python train.py --dataset="telescope images of galaxies (Galaxy Zoo DECaLS)" --train_examples=22083 --conditioning="class" --weight_standardization=true --scale_shift_norm=true --epochs=100.3 --final_lr_fraction=0
Rows from block 9, named by matrix and row number. Each number is 128 + 32 x the weight over its row's rms, rounded and kept within 0 to 255. All counts start at 0. Numbers have three digits each. After the name is the row's rms in percent of the matrix's.
# emb: conditioning projection (model.mid.2.emb.weight, 256x256), inputs 192-255
emb.9 099:081172139097151093092144115097072104072163108196153134087172151071143090071151157112210100130091107078150074146076088153101115125148086192166142128082072208164160145153160153096148103158092088
emb.10 106:086141122112145136106131120099126084141232093253159128088232156111140107093137228134251090122118112104143094141093146156121147154128098152159093093108090240148137129155139158096128108121097134
emb.11 091:075156143090118090088138135083082134090188082180146131106183153075145078091143159112205089146077092105136102140078095149089105126121099194174132153074102209156127123161133112082161089153087093
emb.12 070:075166150075120091113153097037097124094155098185129100089180171078151099102145150129186117135098103090116095131094072170077104118143112145187149162091117207129127157157143146118135096147078090
emb.13 125:086150132100130101100131159159099110115206088255142127101185178083126095081126216136220081131091073085146090150097091145086091145142078134153138150088068245134126137133166142073124109142097093
emb.14 178:076148146095124093080136170135106115117206082200131125098183164099142078082155202139195075153086091078156074166088110143098112134117081123166151170091085195153142136147161153089133108173088113
emb.15 087:107134144086108089072149135100072122057153080167143145084191163098134075078133156135161095121108102109118086142100086151103107128124105160145149122104081196156145152163137134092135072155110098
emb.16 120:086147102104122109100118157081088148104191083217154119113190141096143103080149186134224101161107093086169079143094101159108095137129094189150153131079088213137139138172147152074114092124093099
emb.17 120:079144113094123081079128115084078077100163081190172136082166129086119084083142147126195089163081091104138077158097092175101104150115084148120138138086099200145121101173147152089155087124083090
emb.18 139:090152135096137089101139138115077098091184080219160158088180139090136072084125168131226084124081071087140076150093093141079105156156070194135124137067082213135137138168148122087142092143088087
emb.19 071:108147159104143118112143137121122109142217106180130122085210203074114094081104238096189112118116085116135091102115114132112102119105104101191105131086082242207143130141137124083140117163114100
emb.20 099:085138140100123091105143105105078111096188084134155104102185146073152092106133167101158094157091087085146093146104071168108127151127109123148163133102104149155136143166128162088137093157097084
emb.21 116:086143123092129083076137159113107117120208083236127141104187161080157094100143209132222098139091076095138080150075108161079097127114087132160153148076073213132145128162145140077123094136091097
emb.22 075:104108115103101154118122123129145084118213088253152126093224169098106091112106219127242099102126118098128101105085112155123152118111124164150073125099090246136121106141143131124120135117117136
emb.23 093:081143141099124095106148139070076127080179069185139146093177155093121094092143185136218100130095091079121072140109083137075117139119098192141162156079085203150118120158137156103157090139090085
emb.24 166:087151118090128098096139147120097105109196083235146140105206157089132089086127189123231073136084089086144083141076105143082101146124090151146161154082074222135123138154151136091127100143094096
emb.25 110:094124120096143085101125123109089127080206092246143134103181146076122099088139177137232071136102079098120087131095096135077112131148088150145169154086088242115137159145148125100134077140072085
emb.26 151:084153132094131096089138135126096124107190085221140147084184157093148082089140186129222070134084074098153088158077089150094095153136091152153157162087074193132120139153167145085141087155087092
emb.27 131:085162121096136092091121140120109099114215080222133144097181159093142086084150190150232070133089094083151083155074093162079110130122080148140150160072088213135139151138155151076125102164086106
emb.28 088:096134123118113132125123105025139124117195092247142121089195103058134098084121193112253117126090092103100088123120115123122107144134086187142138151085082227159124160153092122092124101095110118
emb.29 198:088147136100126108089143152130101103112197080245137140095197163104137077094138186137240081144091085095155089159094101151098103134126089162150157176082076221144135128146153134085134094162080098
emb.30 192:089152131096126099082130147111100116100193090215142140094196167102141076090131190137212075143099086078152092144083107162097090140126071146134168167083087203134142129145148141079143103150081100
emb.31 067:103097094089149119110149111057134139122206128246141085108159130058155117118156192104244091102134121096101085115094135123125146145130088215137153128098100222139100105167102143123110114083087122
emb.32 090:092139135111112102091149109055087111097185107223144124083193153098157095097141194127239086131100105102114106123088115146093107148118103175149149144083077243133108140176140138092150106122109086
emb.33 107:076127128089126102077117120078087136097188077198146130079204151084128104087108216105240095136080090095119094153097112125086108146126071150151150115074073215126120126151137145082124080158090079
emb.34 095:108125119091147131094155114128126105114189113230130149118190146096086110100118177144221092119115108083124081096106107111100107136155093166145053107114100214153143146153145123100121120141090104
emb.35 127:086141125107129090101119122088106118122217082255145099097217143087173102097138206097255086135097090108131099158094118145109131116114091176172162143079094241118103127163130146104107100149096100
emb.36 096:088146130088124105073143138133112114096193095195139155080176152120147071085137193139199089153087091071158074140088111162107095128139096107136154151083095206155151136147155154088135113141082114
emb.37 109:082135146095123105097148112080095111089205084209157111097204132084116093091141200119232101127093080088128075132089097151098121144131087169126150110089088204162111125154148145106145085133093076
emb.38 135:094145113084120106103127116085091099092209103241148114095188145066145090085140189124255077128099087092128093142084106157108132119131084196174151153083089224120113105166126137092127088145099098
emb.39 082:096129115085112111103119155118079103128199074240138124093204173112152080109134187149243093146112090109122099145076125147090105128120080159148163171083094206123152165162139130069126111117083105
emb.40 058:090176163117170113116140117149094120116191078215151116072187140113141115069081215127192090112104124073110114111120091090100099104143106160165099142110092201129122151099138091073149100140128110
emb.41 105:072143125091129088075121154141077106116175081204147155083150164099137090088156171134188065126098072092152067163073097138087092153134081124131169160078078179125129127154142119085113090149100117
emb.42 096:087165132093143085089140131130100094082167082118129127081156195092125100101109173139094100150078080084135067117090107160072107153116101101124147107085082146158117125145152158099136077148076117
emb.43 106:102122149088144098080157120114101119057159076150145136104151158086154093084150143141182083129083100091149080143090097126096112151139092149151167129076099171146128140175154150077149082130096093
emb.44 107:075145129089145087100134095043110098112201100248153112102201137101151109103120194110255085117102084090118106149095100138093124109137097182136129136098080245131125128178146156083134107148080099
emb.45 188:092133129090147086099139106087100113091186077223155128095197127082122075095118185144221082125095082090101079123095097134089120147145084179146137112089072214140132132160138142093143082133076088
emb.46 128:085165149078133099097115136086088076125182072218128141098174154075140073076152189144228078134102085074125092147082125147100106136128073120150163150077093215114125130158168137070144090136091111
emb.47 049:096088112109164108155120106112129150164202086241157149132157124093141138154130223129245119159152097103090082148125110172087162136118129190155120124121083255115100153112114105138094154111091098
emb.48 114:103177165098129091104134145154093113126199082160125148077196197107107092098105219128133087149109088084116093106101116110096106113133097065145100120106100186157162131133169109089143121178106115
emb.49 087:104146161087143089085129123077102130079182073198162126111170155074120084102133183138195081129087092108136081130096102111090132148147108178153163134092080198170168154162130127074136074134101082
emb.50 097:079148142097154089096155125101082129079201087204135115091179159085160102091131178114232100147091086083152081123090093119115112118152082233161142127095075226165153156162142122093130088152083108
emb.51 116:095154143094122085079135139108078104109215083202131138100189160089152089093134209144196078149088088073124080153080113144088112126124078136157160172083079217138120125153158138093145087135067104
emb.52 094:085152115090134099102118119082126125092191094255154135095184159081123105089112176149255106103096108080126111136092118158085096129139072228124129164081077231148117131169126131107151101138080097
emb.53 076:117161132086144103079145142063113136101176070174150121103191147104132099077121170121190116135084077076122105141119095114088145123146086176177140117097111178167157142172111118086135087162079072
emb.54 095:096154135081113104100122173122099113088193091241113142106211143096143081104105200125209066123102085094145101152071118154102128134112089141131130150069077244124112127157159131097116099167072111
emb.55 061:097169122086133088127131146102106087133177099255123139083158122063155083125127159115242109156086123077101076101077097156109079121125064165127132160111113204099106130182148115076108084162081130
emb.56 149:091162158092131083087136166178085073100153079104144136093137181094116100088129172111095075158093094081149076156090106131092085131117082108142148139077095119171155121148192124092131099168099111
emb.57 192:095154138082136083084140131090098110075158093198155138098160154085146085088154160135204085147081086083158078158086090163094095135143077169153164146080089192151157155169146143089138078156093075
emb.58 123:082157133077137069096158120121072098066151089112150131095150171082132087083119128138124083133092091088129077140070075139074089148134080109139157130081082128133128134152146156070129059155082076
emb.59 105:083134131086146074085156137109082103066131100119135148077144163070141070080139138145139081154082091088151091130102074132103086144137098122131148145098094130136134145151164134097146085144071076
emb.60 122:077154144077143090090158143115090106083129084109139135078152151066139082081140134149119083157083077084150077155081077135078085136150075105145135139096090132163140145161162129093134067140073081
emb.61 125:090168141075141096100136152113092088098096086131136135102079147087134096079141083113138079151091088079158089147082097150077097135123080128133155152095078103152167124153159151072134079162094086
emb.62 125:105129132127136114125133133111132109135245099255114138102248151132123117102136255133255094124126108125113111116117114102123129121148112175149127114122109255139115134144123116122123129140110130
emb.63 122:093141137087126082082140127106077080073144078110139138094113146080125078080115136121118071150094072079132095134080098155089087127132075111120154156069084108152160141159171145071141066171093080
emb.64 069:084123086078109073085123162106111140081205087235143131124187147112132084101133226146200081134072076119126080158090081165116115147123068065127169162078084219072113153128162113074101112130107090
emb.65 120:081160145088131109106134100102101099131223109243135119106192153076116091101123217136240096141094083084108081134100105128096125147139088169165106086095098237147149128157133143101136101159102106
emb.66 086:083133113092139104083138096052107135128189101253131124103172149100148086101141210134255089131115111086117114118092105155111101136118100186163135144108109228099133120156149167080136088145097078
emb.67 068:091116110127105084101115102117087147101211106255139118128192159101116105077147226112255124104093094082095098116087089102102108130149073174127147146101090224094129135144159105107096123123117125
emb.68 082:074152143105122097079148132132090163080156075209132138068174160106141104084132178131176095150095090105135079157079087142081114141160103128150151153099061194124130163160154139070147088114100077
emb.69 124:083152152079138088074137138124084102123164090157165153099154174090156093073148182129161091161103078097161082142076091152094079139126078090118151136089079139138146138150180152071137085130092090
emb.70 082:101159109096112079096118118071112107107220107255164114110188123071128108116128219114255079140111098116100098148115099145103122153148107174151155138104109225133111117138127123115139096165082083
emb.71 087:067152127086143099098121164120102138115190080244119140094170150090157096084140202142233083112076099086125095137101106155100079140121095146146161167084096222138106148147154130095113105155096079
emb.72 239:086154136093132096085143126089084118091205084242147133088211157078132085087131189131243077133093083091135088139085101136097121132132085196166135146075082234150150144161146139082125094145086090
emb.73 286:090154142091135102085141146102095106102193082213150139098200153086153082082142182130219083146094078085148081159088104154094114139129087186160161165079076206153141135159148147079145089164084101
emb.74 104:076139117107137096085129114110095071101225104227135115099206161086134100100139237118213072125103096074113099119079105144087114118121074131127122131082097226126136152150157140085119105137074121
emb.75 158:081142121090133089086128124066095097111210092255141123083220163062133096091131233129255087125102094097129095132097108132100117141136080180133129134080091252124148139148152131086138106146083090
emb.76 159:083168152073131080073124141156090129107141080095150126077116178081122074087113151134089087154084085088139083155082093142074063144115087085121126115073089091130138115142175128085136095176084099
emb.77 214:104121119094134090090135162122105092112108097091148149109104122106152096108180115139085103132104102093169110149106112153100093145128099081161189200109108090104125135169153141098113096141100104
emb.78 209:075160136094143088082154136124097104094198076165137134083199172098141080084126209130161088134094087082133080132076090155088087139133086111159131139081087197143148140144147145073142097157078099
emb.79 169:097152147090146108093155137078098091080176090223148134094199146066140097091125167142221083154092087092147089153080101141100115142152082205171146154089077208166141156156136136097149094151088081
emb.80 098:091151147084139084077139111069104132104163081225149133107153123066142095107147185108203085142075107090110080149072107168082111146120095176133168121099096191154138140168135149090119098147105098
emb.81 097:095145146103129082076150140135096141116166076156141132097163169108147103072165179124160081158086071103160091140072087157096075156123084103132177157090072155143130133166152163100146081151079095
emb.82 085:066148120097142104064144138118105148099174094180164117084147165088136105101138206140144097165077091100133063136087085174098080134121070102119164139089082172128132138182179158096127110134069081
emb.83 094:082150103095131101113123111089109142108185083228148142087186159060117097082100199132248083152105102110102088107099122150108111133118100183127087085091103211139122129154156157085118100126102110
emb.84 105:086151132079147095068134133145104135090174087159152139102140167076130072100148185127170088143103087070154088152096094155101071153135071081122151152081071149147127140161168167070140102137069104
emb.85 071:082125143117155101118151092049106120095177080232146113119146135093152106103160198141219067141066088099126085133095095160099098117151065154150156131107069187148145110160124131100145092124088113
emb.86 102:097141116095123101077116120088087100094190093198138123104186129075152098081133174092216078135077084103151075175092100166093079147101073147144144126076082209135115112191147169099136084156095098
emb.87 098:093158110088123106113124119083125107141215093230139131098185147083109114097102199125251087140117102090125091109106125152090137128104117198155091088102083207114139115153130134103128126157108099
emb.88 115:084156136092129088080151120112090114103183065175156145077193166091122094089133181125179083138092084097120084143084111155093117127121083148130136126083089180176152129168139137074136080149092100
emb.89 076:103147110110139085079156105046089101112178083223150124090157158056129090071109161150243087126103089091139097144119108127115094139167086182136165111102102178152134168164122155087147110134098077
emb.90 116:097152138096125077086118153120092127093197096255122123088208151074149088073133198130233082145086091098126069145089093149098099138120083141127153132096081243130129131151147125079138084124088092
emb.91 141:093164129081131097097134131105102112093197098255134114083219179098135079095117213120255090123105092089143091144090104154087100134128088157133124138091081249127133135148151137092125085150086096
emb.92 057:102099159127105120118146094015120132125142137229124150091203127096159103088144129153220108132092084136110143102087095161116157106141110228143147150118111187136150168163122153121118121138123130
emb.93 053:136085137134128184151114132000163134098086152125124124144121104132107159146167086106090161123145142144086146095156119109160184157119164176103188123166135123118141126153069137172144131096164147
emb.94 108:078140140094120094082126112084111095101186095204131120084177141068130075092131197123212093139109100096126103138076108153102142138108088170156150131093080193143138117146125155082136086151100085
emb.95 188:091146137094127087078145152125090099104184077183155142098172164110144079079156192148177089160088076078159082160086102156099100138135090124145165169084092178142135149146170142091139105154083104
emb.96 109:092125114103114092094124119087093111091213080235129113112185133099143092105131174106246074129085078080136096122103094143105123140125074181139141136090082215124093113158127157104115089149081091
emb.97 071:088116118092108124104122154117118108089233103242113121118217108084121078101146211116243083134101093086113098124112114135123127148127078147152131135086103204141138155121125108076101126115089125
emb.98 103:084136120099109096113131082088101120102199094255166107101206129083133085107140219130244107123096100111094106119106091130106097117129076157164150133074094239136107122166142153107127093128109107
emb.99 161:083138135093126106103132173150110124118166092194140137091168156128159090097167173140188086151099084096158098163085096153089097154130087120153171187079085171122136132143146152079139090148089115
emb.100 099:082156123092147105125108119090128112126199097251130110104219149074115104094095211127255099144124089118122080137107124136104133119138097203145106104118081254116148110148123126113114131142110116
emb.101 098:080152103096149101091133124098091123117198084243158137086196161075135070078165192101255089098083095084148094138090102136102089114120070133153141153087100247102106147153147142085129108153080095
emb.102 095:102138092109103108080123157097093162111208084239116127110208132090146077079131187119205068154102104080154076163086076153098114106127068130138167150078094208119110145170152117103119089146082095
emb.103 046:107093098130140125134103141083158137121090105113150108115099116139112111135134075131150148080117168150151119144134097134120156140186170150104131178144112110130142095139093138143137134098101124
emb.104 232:094151132083142099096143151094095128087203082252139134104204159071147079087128208132251088132089084096127087140092095141088104133140086164140149133082079253124134152144150127078139087146091099
emb.105 117:079142136092148101087133115065095104121217073248150132096197140094143085078139199136238096132093091083119098125074106127082089131138095165135151131071073242142130135143150142095130096140070109
emb.106 133:101170149093127095087135146125107107091197094255134147105195168098146100079159188121255091130099086099143089146095115143082111140144095163132143134086090255137138133154163133092136111149095104
emb.107 049:118140178089150105111122137116119148052147099160122108064191100087114075099102115111120073135122126091135122111077074127114135103154108167143094121105102204143108145144143153110101115160087130
emb.108 159:070142143089121084082149135111099120103222086231133132095205160093132076083140211141229072128089083091129071148071093126098097130140071147151138137075079212135133139148150125083130095140076109
emb.109 110:085135106111126105098123123056116129103191092243119114086208143092129097103166183131255095108115084082126083132094097142112142126127081157147158146074102219139099150168099119105116106122087114
emb.110 268:084156138086143101093150148116098119100207092217150136093196160102153081091155188149209080143097078093150088165091105150096116153132086164159158165078086198150140141151158151089136096153080096
emb.111 133:078152116093146097099123105017089109110186096213162123102189143063124075092137163118233075133101089083117078130080097149093100152132081187135128134077084200144122139161122130085142102149095094
emb.112 105:089141128095161095087146131125095098070081102134167161072084145099127092078137077133136075160093106077128090137084068153093082155136083140120129149096090102160139139180171140071157065135095093
emb.113 114:082145134096148086084148151117099083074086093131149135076071152083123082076140074121131100158088079093136095137089079168080071153118091125117139138081083098135146136159159131073135070134085077
emb.114 127:108129130125125130095136132098132084120244098255105113111243147105136097093136255114241092094129090101139100118094128141105137116106104154181154158111087255150145131143127143090123116131100123
emb.115 180:081164139109128106092138132117103087119214090218151132103223168087131095083101238116216100131095092095133096117082122144101122128127090154158100111091085232168140127139152133099140110162091109
emb.116 112:087152130099130073070147123140080112080129078115154135101137149094135102098144128124115076142084085087130076133089074129090100154128095133141155122074083102139136137162158135084141064140074070
emb.117 105:073130156101135097083138126107094108074075085122155135104102140076150093089137065145138078166078080093142092158073086143093090151120101123123153146097085102146169125151142141073128068124091085
emb.118 106:100134140068136085082142148108089105070087094130147153082095144068154091070130067127136072150085082093125099143101097143085070136143090124125143148080092105132138140159143131091151065128094083
emb.119 137:081169139087159085093153159123096113061154091126145160088146151078143104100155134147142091142077078086140090149086075144098102157160085124131156142100091141139145160156165151103160094143102078
emb.120 042:162108181091139084149132100171080132151148165092125114142102085166114153112186075098151109125163142132117141125130109090133161110117146106121177141169123127111090102121164130113173126093100137
emb.121 130:079142113086136095095125139120112141117196085235125130107176170091147087090168186148237072134091083089139096165084102166084101145128075163143165168073078224120128144158148156098132091135084107
emb.122 118:099120125105122105097124126072104094094207102247148117108209132071154097099129199121249075134109095086113088142102089141100103122128076193150150128081079215136128131174124145083107077131080099
emb.123 047:139126108096152122146101154106078123051156120217132130083111097081153086143100133152152108149132081087090124138092087081142121102194077074148167142074126182088065104142129131116171077149125108
emb.124 239:079164140092130085084135141145084148094185089220140130085196160095131081082137194139222075132082089087144078141087101117086103132144082181157131139080067211130139144151157124074133086150075094
emb.125 137:075144122104122087099147155135107123122194082223130145090194167123158082086145194138204078160107077103154075154083119162089108143132072157148179164077076197132143137138158154085121106160079097
emb.126 123:077152104088129098089120128057083114102191080230141126091175148071148080103153165123255081137103094088146097158096101153084112144116084199143163139096097216139130137164135141098116079118098089
emb.127 091:075155122094122114081148112035092130130226079240152123106213131113137082079137197131230079127090090101148089120090119157089092135127078183161128151102105216145099138172126154106119128161091106
emb.128 070:124152169131154144143148110113125082148207131255108141122201123076096131092115191158255122132130115101096110140125147074136153135142086197159077111113104234106129122107149109104162129144092119
emb.129 098:108137117131128137108134131120140080135207125231159125120202146112141106102114208131219113115106125099116109126113135124112131159145102162172058145088090195126127112110131132116141131151103124
emb.130 044:085162099093102065096130170150137109119123106119161117082126104108171103092151158133122077082125076063111062152065132132110147115141085072147128128074066182132150081176152101131099133155139078
emb.131 050:142176162106096119079126177128111081140105091113143110084079137082158108098110066076144086155126143145171137175114081153091103112059125177158160111113141027135165074124126115132120065182091096
emb.132 080:114084100114130137130117140038140104132244106252116091134232146073150115104150239140255119117135115098104110156101145142145113098140093170141177164101096233120096122113121110110145164149118145
emb.133 048:112055097098119150097166101083117119092180078179169108082206090074125084117140129129185112103142080093161144147113078123116109167141120137131122153073074141160113096179130172080113091108085080
emb.134 067:099129111133109112125085135053139135089162103242131138125180124120133120136118152141255138088136102099131115116094137125101120126132128221148165113126109250113070116132099102124130130163097110
emb.135 055:097140111116141114105157156094119084083109124111145162082145150067114118120128069119163079142076099128116115143069113171112084114174104193158126130112100140183148117166128161121171072135096094
emb.136 062:124117124100118130097150091089125133126239130255129139128228145089145116120099214113246110140145126124065105097114142128113167145131085181183130135116127247141149153094092155120121146141096112
emb.137 056:065125150121150108100164112077091092053139122211156132117144165082146123103171096134175127161096115106182093111120086162091086165174123189189120172072119184157132144171113133072164063144074091
emb.138 089:090152128107143108126151103097120083121180115190154117106194155114159099091146198125168112141131088105158112140087130176093120135123109137134086098123118192139116113154155167090112135150088097
emb.139 053:086144146115143069074131151086103077049130112172143104131160153107164087071119081146176112169106091115165127141124126146075079139146123187163130140097087175162158119139128106090136065173127098
emb.140 046:094150145105101132117137179104085055121159064141129134094204152122144074080153129140156122140103077084196066151065085167134079157110086187177116135082064182164140083151113119113153070155099096
emb.141 067:096132118076136120108129152128128120139229102255122132104225167100117074090137228128243089160085092079144099116098126120112133140104086149146126124097088254113134142141130126094148109124087107
emb.142 068:119103138138119157107122160104147127166224133234122107156218145153120121117133225137241117115142106120110136138141144132135178101096104209167122146124097222119117113084076115134115151099130155
emb.143 056:125160160084126088086132159125065079051137069110131155067173154094161067073113115135141100120118124088169081159120099118124086128097068145144176146105118148121138098154162109073121101124111111
emb.144 065:126163128126141131110103177035106097113200113254126108135198161065165116090156161086229091152124111119150090168087106118130113137138093224132142124082067210135135097164147141086092108173103105
emb.145 052:132123107115108154142120122090120080082194079159170124088193101092184095117140158153134096172103127097127106167103125183144135123126107150127179128081139151157112142141105155116170078140087071
emb.146 057:090099134110108156135094142030120068127169089255190149131145140154153076121201150095255104111126092148203115177098126161137120142161095180165174146125121227127111088170141144121148091119095125
emb.147 056:082118113095105076091149129134078080127148076094155135063154178129122068125142169111090087094095070116103109169100116154114123149092074050146138137120126157155165085156125159065094066142061102
emb.148 047:081099171087095101129152157107107062110071081064144105099104140099124131109133024109085142169125131132121089170089075144153163169125102114174158161081150072173131107175138110135169075150120074
emb.149 063:115141147135123153094128123062137088139187093255118123105225126107156112127120208097255088129100116126147132155088121139110118129132087179157121146133122225147140124104148148101146136141107123
emb.150 078:093161123125129100117139152113142106160186089224159112096179161110142084103152201145202094132134108088120115124114093156098114130132123162160078114102120219115117105144156162110138131163109109
emb.151 044:136141094075096089080141115106081109063139107114112161116121109092143100074154165141132123127136132118179129165105112145108105105107144139146184118101106190140147108122113170076170071177069114
emb.152 066:086159149117154107137128107113112109126209120255139133143229165087155126090125227107255113121111118119130084113114151121113105101118118220119147111100076254152137103145151127095126105138119145
emb.153 073:087149107108148110098151117086092104092196096216153112093173157093137084081110228135193074158089066084134064140105114177068099107137079116148111114086103200158106146154132119096116073133087090
emb.154 065:092117108091125152133141132091119091127217089255143115130197128088150089121147186135255087130107087136139112136135147106125130127115091230133140126110087250113107131128113146107143134149093092
emb.155 070:092161118124137136094132101105110097128229073253139143113187154110107075085147202150255098120079078111116079131098124119077084141109094180125143145082074251155153162130141144110154085120090084
emb.156 065:071164122098156086109113142080103088087190096196167167093173132083106098105154169160219077160108112082143119157094117146077108142154077178150156141083075187159137107159168131112148115124087104
emb.157 073:108178154114104146103135139106150084153196136255099142114222160095130128113137218150255102122149123098153141147121137119117135101123088212146135152092115255145107108108147108114129132177128146
emb.158 068:122139134109101139121108141101143125151232106255114109141196165117157132107146186104255098120115134110130129151138130146114149112147122252134142151085086255136146110110105093128127142132120117
emb.159 074:070150136067116086093156086080098121118188085230156118096162152095140089101090198131224075129084072069141092130100097130103092121164089184135113161084101228151142152145148153070125131128073075
emb.160 041:113116170133164130124145175083082068131112099105165134088149166080142133066154140095094135147122105128104114128131095149112133142095097090146136098093114156122093122174140153083160129137090104
emb.161 042:131104157161102102144176122039144072095115156054154135087148067120116113112154031123109101152119089101152117146136105140128142152140123162176162137155124037146154102156124154109118068098113109
emb.162 087:116140133122135126092121111122136093119191116225144160097194146088115084086116176159236114114113117108115094132108115131094134135157117198135057138091109194129143106145134128108136106138121102
emb.163 046:106085108130169122092169103075146106115148095121168136111079114096177145131131096122161099147126117083102113136098109128097133166135124116177137117105084089089034097176071129091117125164113120
emb.164 062:088153172129117152134116120091140114155223132253119138114224153099144117089096212128216130135109099108093130121105128142121127139156092219119076116121105255151160126096112101099131163158081121
emb.165 044:155090140155140090124111157087127077146096114054186165139047109103162133163175061146083124169105160154163115175119102200154132139106134128166134162099098036168105120167142170126184126137111072
emb.166 053:095097135081174119072147102058102103091112094126115134075099134075120118101095151085155089167131090071153084169077098154077138151098100077172105146095112118091097109183134138121135129136093102
emb.167 060:074136122106149137085123109124112071110209132241135117090217164088123108103140255111255112141085073117151081120111130137137140145090087164156076098126116227123143131129129157115107111162100144
emb.168 059:062151112113137100081112146093073116139205121212126137074162149123149066098158205131192112156091115067135092119109078157066096113151111136153100128084079198171141129145122150065146113144079078
emb.169 073:095148153122126116092158124112107093126220087239115150126193139106105076103135223154233103145111104116141093152088147135130143138146104210137129136090078243157153096120139124078130149168097126
emb.170 050:088144144141108136121159211126112103062133081059103154102172155111129090143097131145076133124095082129132087152098069130139113146132147100176140122134099167190160095130127163133128079151090112
emb.171 046:087114088147129121094171118047085091084072117128170166096100088134113101109181079117149119126101124149167163103094130182109159144151110117120140108091108107143132132133086158151147113096104108
emb.172 049:086116122092140127099098072019127113123168082124171157127169130061133141101105158146173146146106111096160090141096140154105141130150118095099153125096100186150108113130115172073147111122115132
emb.173 068:138043088136142126149141093017145098113104144119149102134068004067170151122129042130154132104130104151093113121103126160139120135159118131119131135143145058145074149169085136112142067074117084
emb.174 069:115137160124145126122136154111116066151198097255120158122231146079143078124103230153255110123107109113142097130101110125102105113132109197130132110078117255154147109109133099101145124166122112
emb.175 065:103139098101139104074156143095084128086191110197126140102160149097132071070116184117190071150071113073136064160091066156093087136124101134114158165105095161107098127177158151069133080131101107
emb.176 073:079102125122119118099134179127113084149170092090130137093164137107145122119119184123110076142118116093133087147107121126101141128080087039168174163088125120138097076127120123097087102174115119
emb.177 058:116144108104133119120122152102060111077144100152136139091124169062142110103154129108182077176080119066169109148110063166117092164156099128146156143071066148144150141148146148069123092141082092
emb.178 062:121165148072146100110118139059102103078146112176133168114157170090130093097124092149153084127103084120148084171108067151102089128156068171141158163110085136135142144133159128082124068155090113
emb.179 054:080121107137158086118137112129130141118190104239159089090198130100128119118137216102188114137130099099124083098095147105088115130109115145143086133110103230153162174141095122087120139138101144
emb.180 060:083154142072123107120121119082113090099179095244154141120211150091117065111171141143213124119089088111178083159093109132070082123120073178128127126116108196134133106118158109121145111145089106
emb.181 055:068133119114129076115155139141090077056117096133145161097140165088136089115165135140167101165111092111159101150098092131115138128148074143170163135098080136120170101169168124128110070133090060
emb.182 054:071162146127129126084154116080111168074178101215109128132216163127162071067111243152217083111120122105117067148117127172108136122138109120092162150105081214116115154137147170105118134112084104
emb.183 059:067146146131102112096146149103098106107233087255130096107208134106121077113127192107226088164133119105105103164094095160085098110117080161140102150064075254150114152164143120087105122165122110
emb.184 081:115131122118091118087143171122093061106123112074127119131148111139149133096170108117058098136113111098157105171118127160106108129095114095192161182107122115152111067144118142128078095127124104
emb.185 070:113114078122128139093129157025097111096170083201172099128160093107178113115167098088255102138104130138166113168102130152091132120135115216165137171089119201135123116172105123086129103151116112
emb.186 058:133144134127101095096162144085076078082062120083164157093107092080133077104154004096103096136105099102160093174124099159097114119087094167130151158122122023180118130170147160135104079108109066
emb.187 052:132135131090123130112127176137100089081088113053147106123131158071148100131163026121113089170081076133178124167131101155097131168138128147160120114076125051163125113155158110126140049166083072
emb.188 049:089104156103120114077111124060085115107076127053157104137107152077164090137183037119100108156143135093139103164106083182098075150130133143180123167131145038127133102166127162113126106142094114
emb.189 066:093129149115118114118155134086117022087027114078114118086011132122140121121133000085112088160128120134142114164136105159130131141093104172175173155103094058164114064152138114095105083135117114
emb.190 080:112114090131157132133154137118143095144226098218155150098203168124154120132130224148204093137119117118107125134130133135099123130145113132177070108093091238126091128115143137093132126152115122
emb.191 053:125136117139111120133125130056083059115095102073108083130051092111151078082166037097100138141099145122184123130121084154094098138081086173159116190137085026179141106125143139101113095116139133
emb.192 059:086116143098167116073163113067086135126221126231164109111170124085118094080126210164255108117093117080127072136115111119109092134120067153168149135102069215129150156168161110079123127124066095
emb.193 112:129134127123132133138126101094135102149217131254105124123211129116126130137103229117255136108152136130124147096131149094123158109119136224170078109122127250147117113095115091140112144137127152
emb.194 041:135091179069152127064155105107142107131149062106088100090154109113147110126114101086106146148098102120102127104073125142124086106146150097144145163115152078149167120156109149128173069195107074
emb.195 057:106120137082131093100160115080113076130169094219146156129155142106155115116130194123175101137090081076109085133120066139115102171151063150145118145070106222147093128136122175070136119120069084
emb.196 057:096109147075107102116115121159134118104219101232158148126192173124158097087091193145200117138104113117137119099117116117132107127108064107141110115116089208118128179116125166095118100139067133
emb.197 046:114137153147138149152095168059195077188163158137123104169196135107104169119127166078142175076134162170121173140151160180161189129116114066147151103165172135170132091117119107172092171087115161
emb.198 046:111123093069116091139159126121086101112201062128171146114143104096093098124141151148198100124123135093149093133114097101118090159132108083153086089083106185107100112163138155089116162178103080
emb.199 060:110134135109155095135136124078134129097195120255125117090203126109127126128126237146255081115131095122112088131118088119126094127128086192158118143080087255107118112134152148094131145144114116
emb.200 082:084155113108147131103129107086117177109208106255136137101180150100140088119144187133255106119125109117103098116105112097117123109139085255127109124105075235076116124160112093098138096141116098
emb.201 100:134137119145112197148114113061159112136205126255094116165220109117130140145098170080255130118150141152112132135156141117160168079104140242152138142129138255137124110103087077117094148123119150
emb.202 072:076160141087138093123110105114128093117206084255166149094197177137143121105116229106237088108115093097123093140106128128111102147146072151144088091114081226162120113121132129122115109123099100
emb.203 071:109138131105156099081138140085114146109216114255127123120186154116133077092155203150247117119103078093124107144094117117078084114125075166095107127100102239121114149152147149112131103147104113